A small audio embedding model, trained from scratch: layers 16, 8000 steps.
Rows from block 7 of a small audio embedding model, named by matrix and row number. Rows with one number belong to one neuron. Each number is 500 + 40 x the weight over its row's rms, rounded and kept within 0 to 999. All counts start at 0. Numbers have three digits each. After the name is the row's rms in percent of the matrix's.
Before each neuron's rows are labels from the 100 clips, of 14848, where the neuron reaches its highest value: "strongest on" is what is common among them; "loudest band" is the band of the loudest frequency at the time of the peak. Only what is clearly more common there than usual is listed. The data: acted Russian speech (Dusha).
# fc1: MLP up (model.blocks.7.mlp.fc1.weight, 480x160), inputs 80-159
# fc2: MLP down (model.blocks.7.mlp.fc2.weight, 160x480, transposed), outputs 80-159

strongest on: emotion: angry
loudest band: 500 to 1000 Hz
fc1.206 116:530467521513459465485529474548553512477490423446518503561492494490494528480560504514489453497532481521542587552523498516532513557537492613453556470494538559417470500469484540501504482544511573427480531405476484514435460494502526485557527592
fc2.206 095:491493509481543509512407494458505435452521519515614556424460577529501547556496511543518503466466519515502414469475485489511473487431511481484492562510499552539482492550413543470469458496446446584525577507428451584474534497486507551504490442

strongest on: emotion: angry
loudest band: 500 to 1000 Hz
fc1.435 075:538523527494489575474547488517510446545514492579462520413517514531481487518496506475495498504542479451465497518476467466534488477491532573566496494527483486509535571569544532454530496471448379511412506515483558620490441564502513473521459496
fc2.435 092:472421481451437546529482487470590506429495523508545512503489488539493543475472507415493472483498502506534471453563539515518473531490507433496454544505485616549468469474499467501507532522598577561535546538517478459499489510493413569532497481

strongest on: emotion: angry
loudest band: 500 to 1000 Hz
fc1.213 119:535466451542545469565499493559538452484486458493513565475514491545481539514565522469501520429617514527474522441467558571472479537466460613527491562535510517459483489493503443558511467471559528493602543542443465515547547433509448565519553504
fc2.213 117:601514512520533470519461481455494473458560492555453468481490451428473545479522527490563473440531478552506529451513518430519552482561538462540573466506473499503559449574560520529432491518464476583469532470475505480463504425515554518518507489

strongest on: emotion: positive
loudest band: 250 to 500 Hz; 500 to 1000 Hz
fc1.474 074:503498500443531456489454498441551501500489539426492536550541410462499391545512458516481445498493494459594524499530522518506527622520490575524453457561467514520516439511517567541550546471496531504554494469534535511493518578512510509450541569
fc2.474 055:486501463483509478532482485520425517486491502513496477513514521519443463488485480552467518442475505516517530480525434437521503472515519485528549525555595531495474443492514554496482471483482519546526427562539573453505527557567481468479461512

strongest on: emotion: angry
loudest band: 500 to 1000 Hz
fc1.210 073:495518503445481538454486510496513560413483517438499459471486515450509450537486534512463505534457485546511500490508488485562521522485412536544523535483479494444590539439588485574455434497503535537571455482517478568476489499540586437501520522
fc2.210 072:536491517516503519485495514473528503504452498506445454474501477470528546513522463502567520516589499396461524506452463449442492473464545459475500434568517494399440489525559474458508519539443423511483508504435549471562494465470472530495496484

strongest on: emotion: angry
loudest band: 4000 to 8000 Hz
fc1.367 124:472523412497441498497480468480482484477515509519383520565478524504499527457542487507559506552570472491412537564483509530539534527497482410576477488525502496531559577438485508517467471495519525516549512551549495483530483549479615485419491490
fc2.367 099:516518500477524511467435520454523528554519551466535498549529443433424519520430518470495532532470516438426495512524409489499504512465533520481475489475501509451476519607473483488480535461486462440465507541476478508478524536519485530517429487

strongest on: emotion: positive
loudest band: 500 to 1000 Hz
fc1.87 046:516563551528475461564522529489507462408481522456628522493465502439404545400489506477524519503479491437467528435560506527518533484514487486554473546567472498403484527570510495496514523444507481500473498517511456546495553471514526454535479533
fc2.87 043:426517429571527537448422516484436526505438422456550536475441484503536521571417536497568519449452540485491455524499533453400448518491532492492579514505508520529454505506524538533439481525462547508565479521540499396564483508431495517550463501

strongest on: emotion: angry; emotion: positive
loudest band: 250 to 500 Hz; 500 to 1000 Hz
fc1.450 124:515525440522519509481536492509547509533512448503524522506506523505576554464471545464503489557594485463549518539509483579512604538443491518490487540404523465497530503536512463437571559546504565499565493555407493498518432509519482509527549563
fc2.450 116:586489431416451479432459498551427425483531578567575490480566522552489449494510512538489518457510466502457487483534448494517476448528496484487486509521453525490483478521491515498502439432501492489534625483498537520567567520499471570548464510

strongest on: emotion: angry; emotion: positive
loudest band: 500 to 1000 Hz
fc1.289 102:504503425548464516526482465489474550468548533453497484493491543527485579485504446479520542438488589468565441518495482461528567470428510492507535516496499501483505516570495516511475482537523559462496546435380482576550455457514473457502452465
fc2.289 120:469487539471522485493466510524552473513474477573467471509460440441534497526492525476512542506492482463419498525467535525476498536599468515468501417451502521544514481473509502506622481454521444512460525570556462480468562443436514550499548474

strongest on: emotion: positive
loudest band: 500 to 1000 Hz
fc1.128 115:443478475544507513487496549499502509454500567491475547538544395492505470554474466496520544538524480505564492509523511480507481522495517518472496476458516447454489493446483502526455513482482547524570467472462547515475532439496591507456553545
fc2.128 089:589498526474527513524478545560437452543550500510495506515498480459493538557511477475501431562444529424508492503502474492533541461562501538557535550500495476563475566567492551535461505469537533445462450537549541502511485529576452526509401519

strongest on: emotion: positive
loudest band: 250 to 500 Hz
fc1.74 132:479474477488463512472463514543473467548521545504548488496489570485532479417471450523515482491503547494534546511501566496491524518480462461436485516484507574545469506500468433540549456518465534502442586423519424490520571512524535498476497550
fc2.74 113:481467451457488495508523503421564507539488531543507522445460503517498451498527501528455553494474440460499505426441585459532454465481477591543462468565498468578551505484476514543467524516526463600421498491509483507437535516568471412559528500

strongest on: emotion: positive
loudest band: 500 to 1000 Hz
fc1.130 097:517547443530449473523543521551441485562522563434469561508459441511473462399528518515535437372524468540460533464506501477495560442419552499458480521552492533438510510481443498485459498530555518469449435494552548490487516480588529527529469526
fc2.130 111:475512508537525477502429437476408448431523502594601561522487511536549499542487520549489533517515485476484565513460518536484452555551454502506519535489510445531470467563559453429586563450447527483472528498485488508535482507442488535508487537

strongest on: emotion: positive
loudest band: 500 to 1000 Hz
fc1.328 112:532515545500477493504517494409524536526507479476490430488474477490519498524544483446497545474517466522506578443544527491566446477516423466516431537531515438521503468519405454561455571461463550488431513501523541542470561456458440496480493520
fc2.328 108:544515528416474403473490476571476419515529503539550505489502501432442508488449583490545463532491528496500516473447477528501569512389533528511528455500498580479496492477514477516468475543487452512426516536497458476492423510493477470526521525

strongest on: emotion: angry
loudest band: 250 to 500 Hz
fc1.107 104:564451451452609475441493454530440422533423523459479464482495519473486501570467504477547464510507512449572499503505520545486610501434495532469483503541431418472475528494516546519510497512537492466490444488508465480527553509495538533481549490
fc2.107 079:504552495524458499544539581519453435488532504462509508436573561475498533457498526549503517549471454509509458568434494496567575531472558490478503567547509524533490581517537545548491474532546431432492562500503550490527522478486513516462547560

strongest on: emotion: angry
loudest band: 500 to 1000 Hz
fc1.283 107:520565552529578532535464434507445504537567533430523546498520435533492606430530509499484491496501574528534522495508529465498542510413517476467487568463499553501490457457520546556456571535518604504558561541469463482462457528475477508465494607
fc2.283 111:552475407475529405468519516485466464514554519513528543408533503407470442543455533506465523541447469544420516473512491502568423495477536602506480479523452523512497553544506603456526438435487481527476518504534453548480456441461539521480483503

strongest on: emotion: angry
loudest band: 4000 to 8000 Hz
fc1.307 073:563521567512453531529520496501381503548491485456460506514462535571531581430460534529476407594591506510488479467452523460430509461456501567466478507477572499502529505504484478484460490538469447520453443477553469474461567498481490507527492546
fc2.307 098:480439423568492533443497512505591550441540445499477521504548413502441504578526415497509503480469485470526484544532497593520540559490486504524546519494462514535476498450558541535512497467490605480477572513472558509557483518514549555488485469

strongest on: emotion: positive
loudest band: 250 to 500 Hz
fc1.236 062:542490548499494476452432522505496547470489509549462481445549427555489523492535603523446449507567455468581483538463486487499574438527526464466519547509499473585523496482534429508432498482538506495501486493548386540453471511513522536555467492
fc2.236 051:488527451547501575468511536523519541498489495532489495523397488572476382474498540479471462513444500504636493429481540496458486499533497471460548502483505472546583530584553586548451449501535536477454448538483507526472450515456483507450518529

strongest on: emotion: angry
loudest band: 4000 to 8000 Hz
fc1.6 100:507577494524505505566482447526550524476458510473462526528491549490479549536517508479495541463500554493514491512502465525434508445475511568457481447518542441426478479551548505485568474500494522512427484445415557473453550502514520565518412551
fc2.6 096:461516514450509507475464526540580552548536531504532449487496530483439464549532540467531476431492553474464493555541470490448453522520506499576455461530433542511554470522469497481451477495553491471507540460488518597509499554556480400511547499

strongest on: emotion: angry
loudest band: 500 to 1000 Hz; 4000 to 8000 Hz
fc1.208 111:492503510506492429557477538557509476562502531441506508518535525480529468477525477473420537465491544489412463522503466452462523470424540550444499523521437579527517519498522539580492437494578528512499494460475506509554518528538425476478488410
fc2.208 115:493538561523538482528468441508519473494450509502497550461464484531528483468537528478469476528543439487504556504504532581537517508509436482565454472532546411485521461520514534530611504480467463532457505499506527464460475458411553518493543565

strongest on: emotion: positive
loudest band: 500 to 1000 Hz; 250 to 500 Hz
fc1.125 119:488472496483503482437518502451523488513481482553565391555558438521478470536562428512473448480526486475488566549507519484493465475557423498501490511494526530521480499455542477458517537476496528568491536464476423571462597558471502428558501455
fc2.125 130:515522502495533596509486472507584502475492532475447488517440538513590566467510535524525551518510498518565482516470524519488497559515583482468546526451443604463474528533554506527520519525485464476532446448543478466518539428496547575511544537

strongest on: emotion: angry
loudest band: 250 to 500 Hz; 500 to 1000 Hz
fc1.244 092:499487517517466498486472517554480536494509519564533400471478559560535461577520541504487499537525449523443496513494505539479565429487494513500503488503488519472486473495501517496478589505492504468518471424504545464462417553527586523486523477
fc2.244 091:472500532542457554578525493437522520490533542494534475474517421539474457547525503582529527490436550490516486458514509443455528519495435545450492478468514525454505498531487427507485461469457533535574527486473535551527530490505447445532502513

strongest on: emotion: positive
loudest band: 500 to 1000 Hz
fc1.209 134:452459558490446530470465485532499525516481499491531410493540488509559514464534514554513536523486476471450529482511497476530485475522480469435482534515494551539492505560502503483548546456525498568369541507580521500543483517451531432491575484
fc2.209 148:476503438492513492533515497478535524473501457445467446543456508486470506478514514492533497484447500452476413564499555483464510473553590570528490576493488443523497528467525512553522430534455516556454434440543552481489537457540455541483508555

strongest on: emotion: angry
loudest band: 4000 to 8000 Hz
fc1.423 106:518483553443411491542428488460494464562462468488451488509474503492468534511484525503440491474507529544470510545490501446525476604505493484540461444537576540463512486501397489532476465487559468453517509452559488468535501563529538464570507401
fc2.423 107:513505455541507488467550543530508485470481479479508580455536527459491506465535515549526480536439512476519482454500505507527550546442464494523527539588497547486503576442531562503487556545413507572488560518492431549540419501486461559469477569

strongest on: emotion: positive
loudest band: 500 to 1000 Hz
fc1.110 126:506530589543467497421474484529442546462581494508418535572474538487546472542541516529551420500494530496450543511453508516548573506459428460530513564495501519507443488434461473540583496460501512570547507496470511421518527556485461516552452524
fc2.110 084:519486509566572513491532475532468492511490387459498480492490555513532533472483438531485474522424574547529534545449449512426433470535532528561499450497523496513563528545449555491528540487534480498454497509554541537532497499582545543542499523

strongest on: emotion: angry
loudest band: 4000 to 8000 Hz
fc1.376 124:455518428567487525483499523516483523521545529528568475548493551501544417440521536451545470515478487515516494510460481498529467560473465469495432396467518460499437525567538511527486596527586553452503467514494465476531535569565533502531485457
fc2.376 131:531491461480576509521556516444530514536521508452462601500488520504507533512459517503473589438568580560478517507525515479532496432544547467463550486475540464443505457485472476445503450453539479501448550526501498482481550474503523525450489493

strongest on: emotion: angry
loudest band: 250 to 500 Hz
fc1.359 117:475468488439460512536428503513485497437478472484513509441580487506525482442540537441465533523523436494496498461556570454539505550492483437487532571534496524541491480547550581561479588503519480534553590426497474544450491490577496490511480466
fc2.359 110:551493433449614516456529497485525538528553474596485502499517528496496471535492469523452530513516524506550443464482475459496466462491495597479459515448548505392494542500505469520545420499535453452505538564483388526526525489543482476570524516

strongest on: emotion: positive
loudest band: 500 to 1000 Hz
fc1.249 103:517434463443582472475484473524484468564547539475535475522482465494456512529505495461530468492512484445517545528481560453488437442539539412466494532489476461487511525535506405508463529527500466494503400455524443556486468437573537518564465481
fc2.249 098:466526526484502476562459492502581535479483529512397567530549531489549515473573493526521567511440463552484532509501504506531538499534471469527540486441456552537526502471484473533556533486515459536522554529494455555466554572563513560480523470

strongest on: emotion: angry
loudest band: 500 to 1000 Hz
fc1.413 093:527462424505481447475521536595512464577451535466498497499478561556463485521511536571505547476545429524483540430567489503464482537492533508531496610493506547528440519507478524509525507497431562513545522447493518491531535469520480532520542534
fc2.413 079:490533512559526479517457491490498492504576456531507473524608483464504535473458410492529491412562466481541452548501439426489524481454552487494474500526519515434499509475502480497499455442563447525502488520488507490530522516505527543454504577

strongest on: emotion: positive
loudest band: 250 to 500 Hz
fc1.2 115:488467458561526511427511514564501510548519506523460470552519491479504512486539485402582508476553493458536538566489572514471448469504520530513463508409556395495426447495519525479440519457518470520465560477467495491489442529504549511503485457
fc2.2 118:521470557465552469537544524464523492577477469424529463449584463496481559489453498524467528502416479560468442483453440564486521537496541554468470463586498567521478485470501488519591515606515514415460519489494480547530444436513497505500584561

strongest on: emotion: angry
loudest band: 500 to 1000 Hz
fc1.309 043:464430505510522470528516477525500507551485538486488441549495520433472568413517531525547452508520519475506525506529509515532484456569497522563476522546509551511460480418530534424496450485454478588458522486464522499455507487432463530536496545
fc2.309 041:503531429521410531522475502556569524474492442536552550507513539578522481473514467496465466539554476464493502494556507498434534453466483525460517450560461447560565484513499514464446540601494526492522468459481435506521523545495472533526493536

strongest on: emotion: angry; emotion: positive
loudest band: 250 to 500 Hz; 500 to 1000 Hz
fc1.336 099:528460525547460468437508507485508429406558495477511493550517556540526449473488537471560571492509535504519503509523441481544537505494476547527465481505520526504566596515515477458455458467544528513486543513543474532506481486481497426552474517
fc2.336 099:519554471427565480545443552470547482474484547457536486445487502442452430561562473503490478500535518491533477464445576511488564461536505494468500463477508581535442405467432590516537548540531508468480511528632512500526531535490527534473529433

strongest on: emotion: angry
loudest band: 250 to 500 Hz; 500 to 1000 Hz
fc1.401 132:596559453433457495524523514570500463518528508461464508455443539464501516514526496464531526477555503484481538489529545492496541544483448533540431468527539576524512424562501512525487522476552551543495474518450513456579507450471474457507536541
fc2.401 123:531525499532511439502406451449449526459526452504422480485585460479501438483481530540505548575505511479589524489552480532505520439463505491461606542474432507466490515499494579519535500561508526537461505524450577485453564477520526545457552452

strongest on: emotion: angry
loudest band: 250 to 500 Hz
fc1.344 121:485469509500488443491486461457552465512491541548537568565544451529496543500530536501458547524533473472541540472439537493479476444504479506449530514504586502523516508499511533579517471504480540520526530546491531521422414430414406502468529530
fc2.344 093:580514532549491541447528468463438447482531488510533517418543570484537456504488458508480507460533549601497465511517532488463452547525560526572564459505483549488541561506494515540460516519449508544448480492532482539506566492459551516535416458

strongest on: emotion: positive
loudest band: 4000 to 8000 Hz
fc1.111 052:584403483494497484484432500567482543573545504537482517560467657517503499503478486494493489539511562475495501439465478590537551456499589543522430499514486473543464468503482496455489506474586504443486518526515542503476498481447493541551512478
fc2.111 045:424452501557555448411476556523595483398561494487474531429535514526469513470454491486465513550504509525454469487448486483454481519513449486505584511477483533529572539565462478477533545420507507490540534524582506521458517471483457468497481590

strongest on: emotion: positive
loudest band: 500 to 1000 Hz
fc1.180 105:463503521487472542480464467551506496544538535540527415506446451502453450455500546534533518528503533535449558539501526496559486480565495442458432492501528467465510584517569466461467495561460500529408543455515486478472482436497438436490555511
fc2.180 118:523519494453489450596437558497504517477481428492448549527493511423542535453516501536523527520421462482525447478485438485554475495483546550490517602509472497543449470513451415480545508517468506490520472504604484539496519483569513481462505485

strongest on: emotion: positive
loudest band: 250 to 500 Hz
fc1.95 074:424480504454527457442429470540519498509546554533466544525515481500516491494462535459497446442516525470452499495541410564416500524534486530463567393542509454567465464491526521554456448581445520463516480537461510476580513559493449496505492448
fc2.95 107:580477495542506576519546554552495420473470470461539498466544526534515463538538447517449522548542544525482512482507546447555503474493464528456427526434513523513529520520517513488527518479552541524475521453573531480379503472540587475531527542

strongest on: emotion: angry; emotion: positive
loudest band: 500 to 1000 Hz
fc1.100 128:505517514490548466509517467515495474514510542458510480413510422515476559440509476500449480443583540528472564504521468542537448589417474518536486542500538584405579506556500549492538467450469523447526478440508524443545459506481468518508434458
fc2.100 113:455518479531483440469485542542481507497485475579528546575457524498487446525427554530509517470418465542516469457418549464511550529538498534552481501483498482508477422452477492470472484467527506516501517462448517480473470510489513491507496496

strongest on: emotion: positive
loudest band: 250 to 500 Hz
fc1.139 073:450512458503488486499476501571504509541539496549563537446506496499456555529502505396478494484490507501484489476502488558520484460468498500511602498515571418511459475537485482512523545517466461419590594556495570586454477474445524458532548457
fc2.139 090:575506515495517502470496491482522507481484519484515475510578470546549440503547566602510486561521539505531451515456515493406491498591495457502452511450483581527562514468523465456496485536529491510436456479492481487518549515604519565465497537

strongest on: emotion: positive
loudest band: 250 to 500 Hz
fc1.16 073:512436502504486522524487475506568484507549528451555515484492489567471429551512443541539521545510543471468513493521524478505516504524565475450542499501516512545504445446402499499505508592546510472456582513469483435512511517486508506515445481
fc2.16 067:508461508498482494432523501545511471502435469542479531495488424454485467497530499529505494525392471487493502545464493429459493486535539462519450499526484505452468506513510524420510547489459564510508454433504499504458529573500515518483627532

strongest on: emotion: angry
loudest band: 250 to 500 Hz
fc1.47 117:499429504510503559491504487508404431466460468414442500525443532465466489504418515534473488451511415513578465514405496488409511445545547539548571502550521462582513494485520533526529522473451520459504500522524514494525484503462498562509519491
fc2.47 129:527514502430535503478544546449576512492540511513584568480533562530466487554550474464520495485415539476467541472528534485503531468420475470468495459465494489430397538522527477511498515500565523521465481459474465482531480516456500485525531434

strongest on: emotion: angry
loudest band: 500 to 1000 Hz
fc1.167 115:567524488477514516496460495562508501397516585528441514451494471536532463471479495495522513518507467522515503501455555538558514540446498551554499504458438539502543514481459501480504498565438511554507586501498499475508545582471521517512452430
fc2.167 109:514589455452474458539447500473535500515534429480530444517475466470484523516486506575518525448482454499436477519465453458499517531513559558528564552542541521394587541484478485510481525467504564485556461509423517503491468494466440527504541554

strongest on: emotion: angry
loudest band: 500 to 1000 Hz
fc1.259 071:502522520505458530497464507552417477496506499519525506502460564473479553472517462529555527525506471482454447478505490483521442511586479522527519488522523483486548531564453536535476554417431508450489530468535458467498498494513481469488484521
fc2.259 066:470460538458482432468478529508536465482471471478530444493489461482470536453528451533483536559494565526418443392555455514500559516410539457511528514453471555485436445534463469496487581630518532496535438558559494527525429487519574464432451507

strongest on: emotion: angry
loudest band: 4000 to 8000 Hz
fc1.78 079:503472517536487503533516555524536489536571525492492420435525516565445613447486484412503472492514529488456496575470512530505505470474444487465484510428546521471551468537530528525496547598456507481526503547524517556517484494497554480520467460
fc2.78 098:481561512511394594491487476532499533481514502498489486580520440439493482492568526581486523492545482518510483521470528541413515542525473469547491427528462492540475546511492441585517486491526549473492472442489462464519546531500481597491541511

strongest on: emotion: angry; emotion: positive
loudest band: 250 to 500 Hz
fc1.189 078:461471518518576519570496451488477495499480470515523470558500564521553502522560519467510488546538472526564483559535507469481541469533453519513452503413561453394500485482486472486464567547422480503495465504487533502420502504525443439459433523
fc2.189 079:617549554480502508495504529509508451467481532460534509461461515473402486435531457557454558504487479468477476440500437520433506557540494535497461531511510554506536456439551538537458517449533446431492554494531451526514477446572587539531543483

strongest on: emotion: angry
loudest band: 250 to 500 Hz
fc1.346 077:475516465539522432454488523518492495505526506473460459528501567573463556459525519468458525527465493468526421530465516505503454480459463498591579478485502492559499475437503577531442495488529536511488463506513443478502562453531516508560461438
fc2.346 098:535483507521483552524511551499562512459509451541481526421538465481553419558532409550478497494541464516508518433523487457479490502554566537444448428569442485381519434500561448483528487571461457476464531539469455540470492468482516517421548490

strongest on: emotion: positive
loudest band: 250 to 500 Hz; 500 to 1000 Hz
fc1.445 127:481470437445523559508581487495531558467546492485572522508535456529551463475544439466492499468474564466521485472446544527479467444471544468477504510480526562516461504510534523504492498545437541524511497575521437504500524446479486455533444494
fc2.445 132:466531523508477532458427594468519510545468518486515439490455475491521550520465435503494477534515506497520553514436475419578474573571556569508455527550495486501511541521496545496493492462535494505481524451504582464470588474386476451478501464

strongest on: emotion: positive
loudest band: 500 to 1000 Hz
fc1.157 109:480564468494428489573480476533509491476519455508471452479520487517447499518518448470446507520465531498498523539443549491452512552463433479455439494456420472520487494532525487527471417469492575539457484536486482514583479474475509555480512426
fc2.157 092:505481506473546480520477529556525490431521551526524500596494505414558512567484513513476472481504459456497464502506481523525505455463564483500497501467592509417513526511441476563573557515487480576517448453528513415552513459538515448456574467

strongest on: emotion: positive
loudest band: 250 to 500 Hz; 500 to 1000 Hz
fc1.429 097:519500525535448534493442525474512516521544544503474454520517517600495466437506512498478498525481467492445555497449486495450563508512521557434449508454423529491453460442415480561483549534455530457483434540507531521534542574541478433475513494
fc2.429 087:566529540466488497516567499475482503480555582555522472480523571518478441493534490511486601561515490559484541519518436467494559517514441501493590472496455541532484525497394525542539499495437573436551446459482504471497475474564562493511466532

strongest on: emotion: angry
loudest band: 250 to 500 Hz; 500 to 1000 Hz
fc1.160 073:474467521510531502463459523528540474501498527430472477466492476569597582531484505510575427428480517484457517524484462503474506570557486494447517428402573552465476514475507451462497494514460464479463533538497535522469523461416425553521457520
fc2.160 063:430543516481501525514518544398498508545521422518539457540475444443466442456499467507500579494579528575515487474516512450501584425475541436510512462522477484522590470502540490493581457501518491528564524465487480499522516429515572422533591496

strongest on: emotion: angry
loudest band: 250 to 500 Hz; 500 to 1000 Hz
fc1.203 092:438482482497496496496539466512474530524484535446483535556475508463552454457572467538521451495585453439508436484415511513544458483508556455534548561457463512567479549517461485453401541544495485540435532454510535503461494486509478504565455469
fc2.203 112:547447498538526488502502511484492472515528483562505487452468568554456495560466567503440517503485547566542529473580532487406520562474501585498419431521508471455525485489542545491595487511519488434533454502469474469532542523526489530489524478

strongest on: emotion: angry
loudest band: 250 to 500 Hz
fc1.434 101:468449495482479508543550504431464511457443526455490564524465563467570510553559511548510520501469391500604538542554578415473486443524489485517483503479476541521468416503494504455473554419558599505508533487421442509530447496448567497537546435
fc2.434 087:532548457527539498493514508469501533528419514489423518494523496470471501472532534493484541556521567507555516490499515426541541508442432561458469521489499503617526502507463532564491460516510416491488506498562460537454473507487498502483512531

strongest on: emotion: positive; emotion: angry
loudest band: 500 to 1000 Hz
fc1.147 128:518551526525500506458527510558508522545473473551526478542496498471516469450503517531564492514490438518504553449475506567543513537487577565526521493487519585437507491493503567541484495498535503554522579494432548509460451447436468534463484502
fc2.147 119:585499485524539473549481488476495465500545592483494505487572475512427518570512474465477496502521327513561473498451485458538504444510476525566469659516503490462488482509542454524501500525532469469488503468454546469470505532478512504555504556

strongest on: emotion: angry
loudest band: 500 to 1000 Hz
fc1.64 102:478523445554575477545472514453523525470510449503571460459469509571550488498492525565470581567488474512447482477544442475549533432478477517505473498526478522490449483540466548525564497494500469440454486468440524568468480475457512499513515514
fc2.64 089:538515508516498514500485508523539508461506467489505453470485503449506518508451488510498473419472446448473474517532493529451493497582580562598545487389551507483562491474577483517494497478531432507462525550558486448508524509457549504598495590

strongest on: emotion: angry
loudest band: 500 to 1000 Hz
fc1.272 090:521524459509491527547493544465514557489563572503582512514470530487530436500523596502474488496501455469496467472548466469556501529484516545530497419480508495506506519557460515571531546508489557509460499509479493559449476472458497512535500504
fc2.272 062:480539469484461562548473481540564535464449509503487547490474502573510537522469484442529516487571538478502459503472501470567446540511562467530441576494481514398522467505481459491467465531482448461531555546458498434546567460511523529459485481

strongest on: emotion: angry
loudest band: 500 to 1000 Hz
fc1.186 105:515506443506433546597487578524534519425425534482441585509500489504457579482511533550481477399477521469444478518481466486516470482551439515493523460478472478467497552571480521513549499496435580517503485454546454482393529501464525530513457502
fc2.186 112:461525521485600450408503528509486491517568454475542439548561484419478470507516523476490566583582559491497474488507532540425463520486530463504480535478557512473477515492521492542518480545508530497472500556543493526522487422473424460561465478

strongest on: emotion: angry; emotion: positive
loudest band: 500 to 1000 Hz
fc1.410 129:435504571553526434423503531504515523537437406588571425468481589494430529507476505540536531564492479462535504470472506442453482518509509506519530520499565478507560516531499558468502438491500438497547506497518534536526575489509508473504480578
fc2.410 125:524461523462461518484526401459508485430540557470442579492500531575525496510484518482521580481437531517458498451467459530551561480429498564457479541552567566464512455527529549549494515468533520533455467454519432440490518535563538546527556461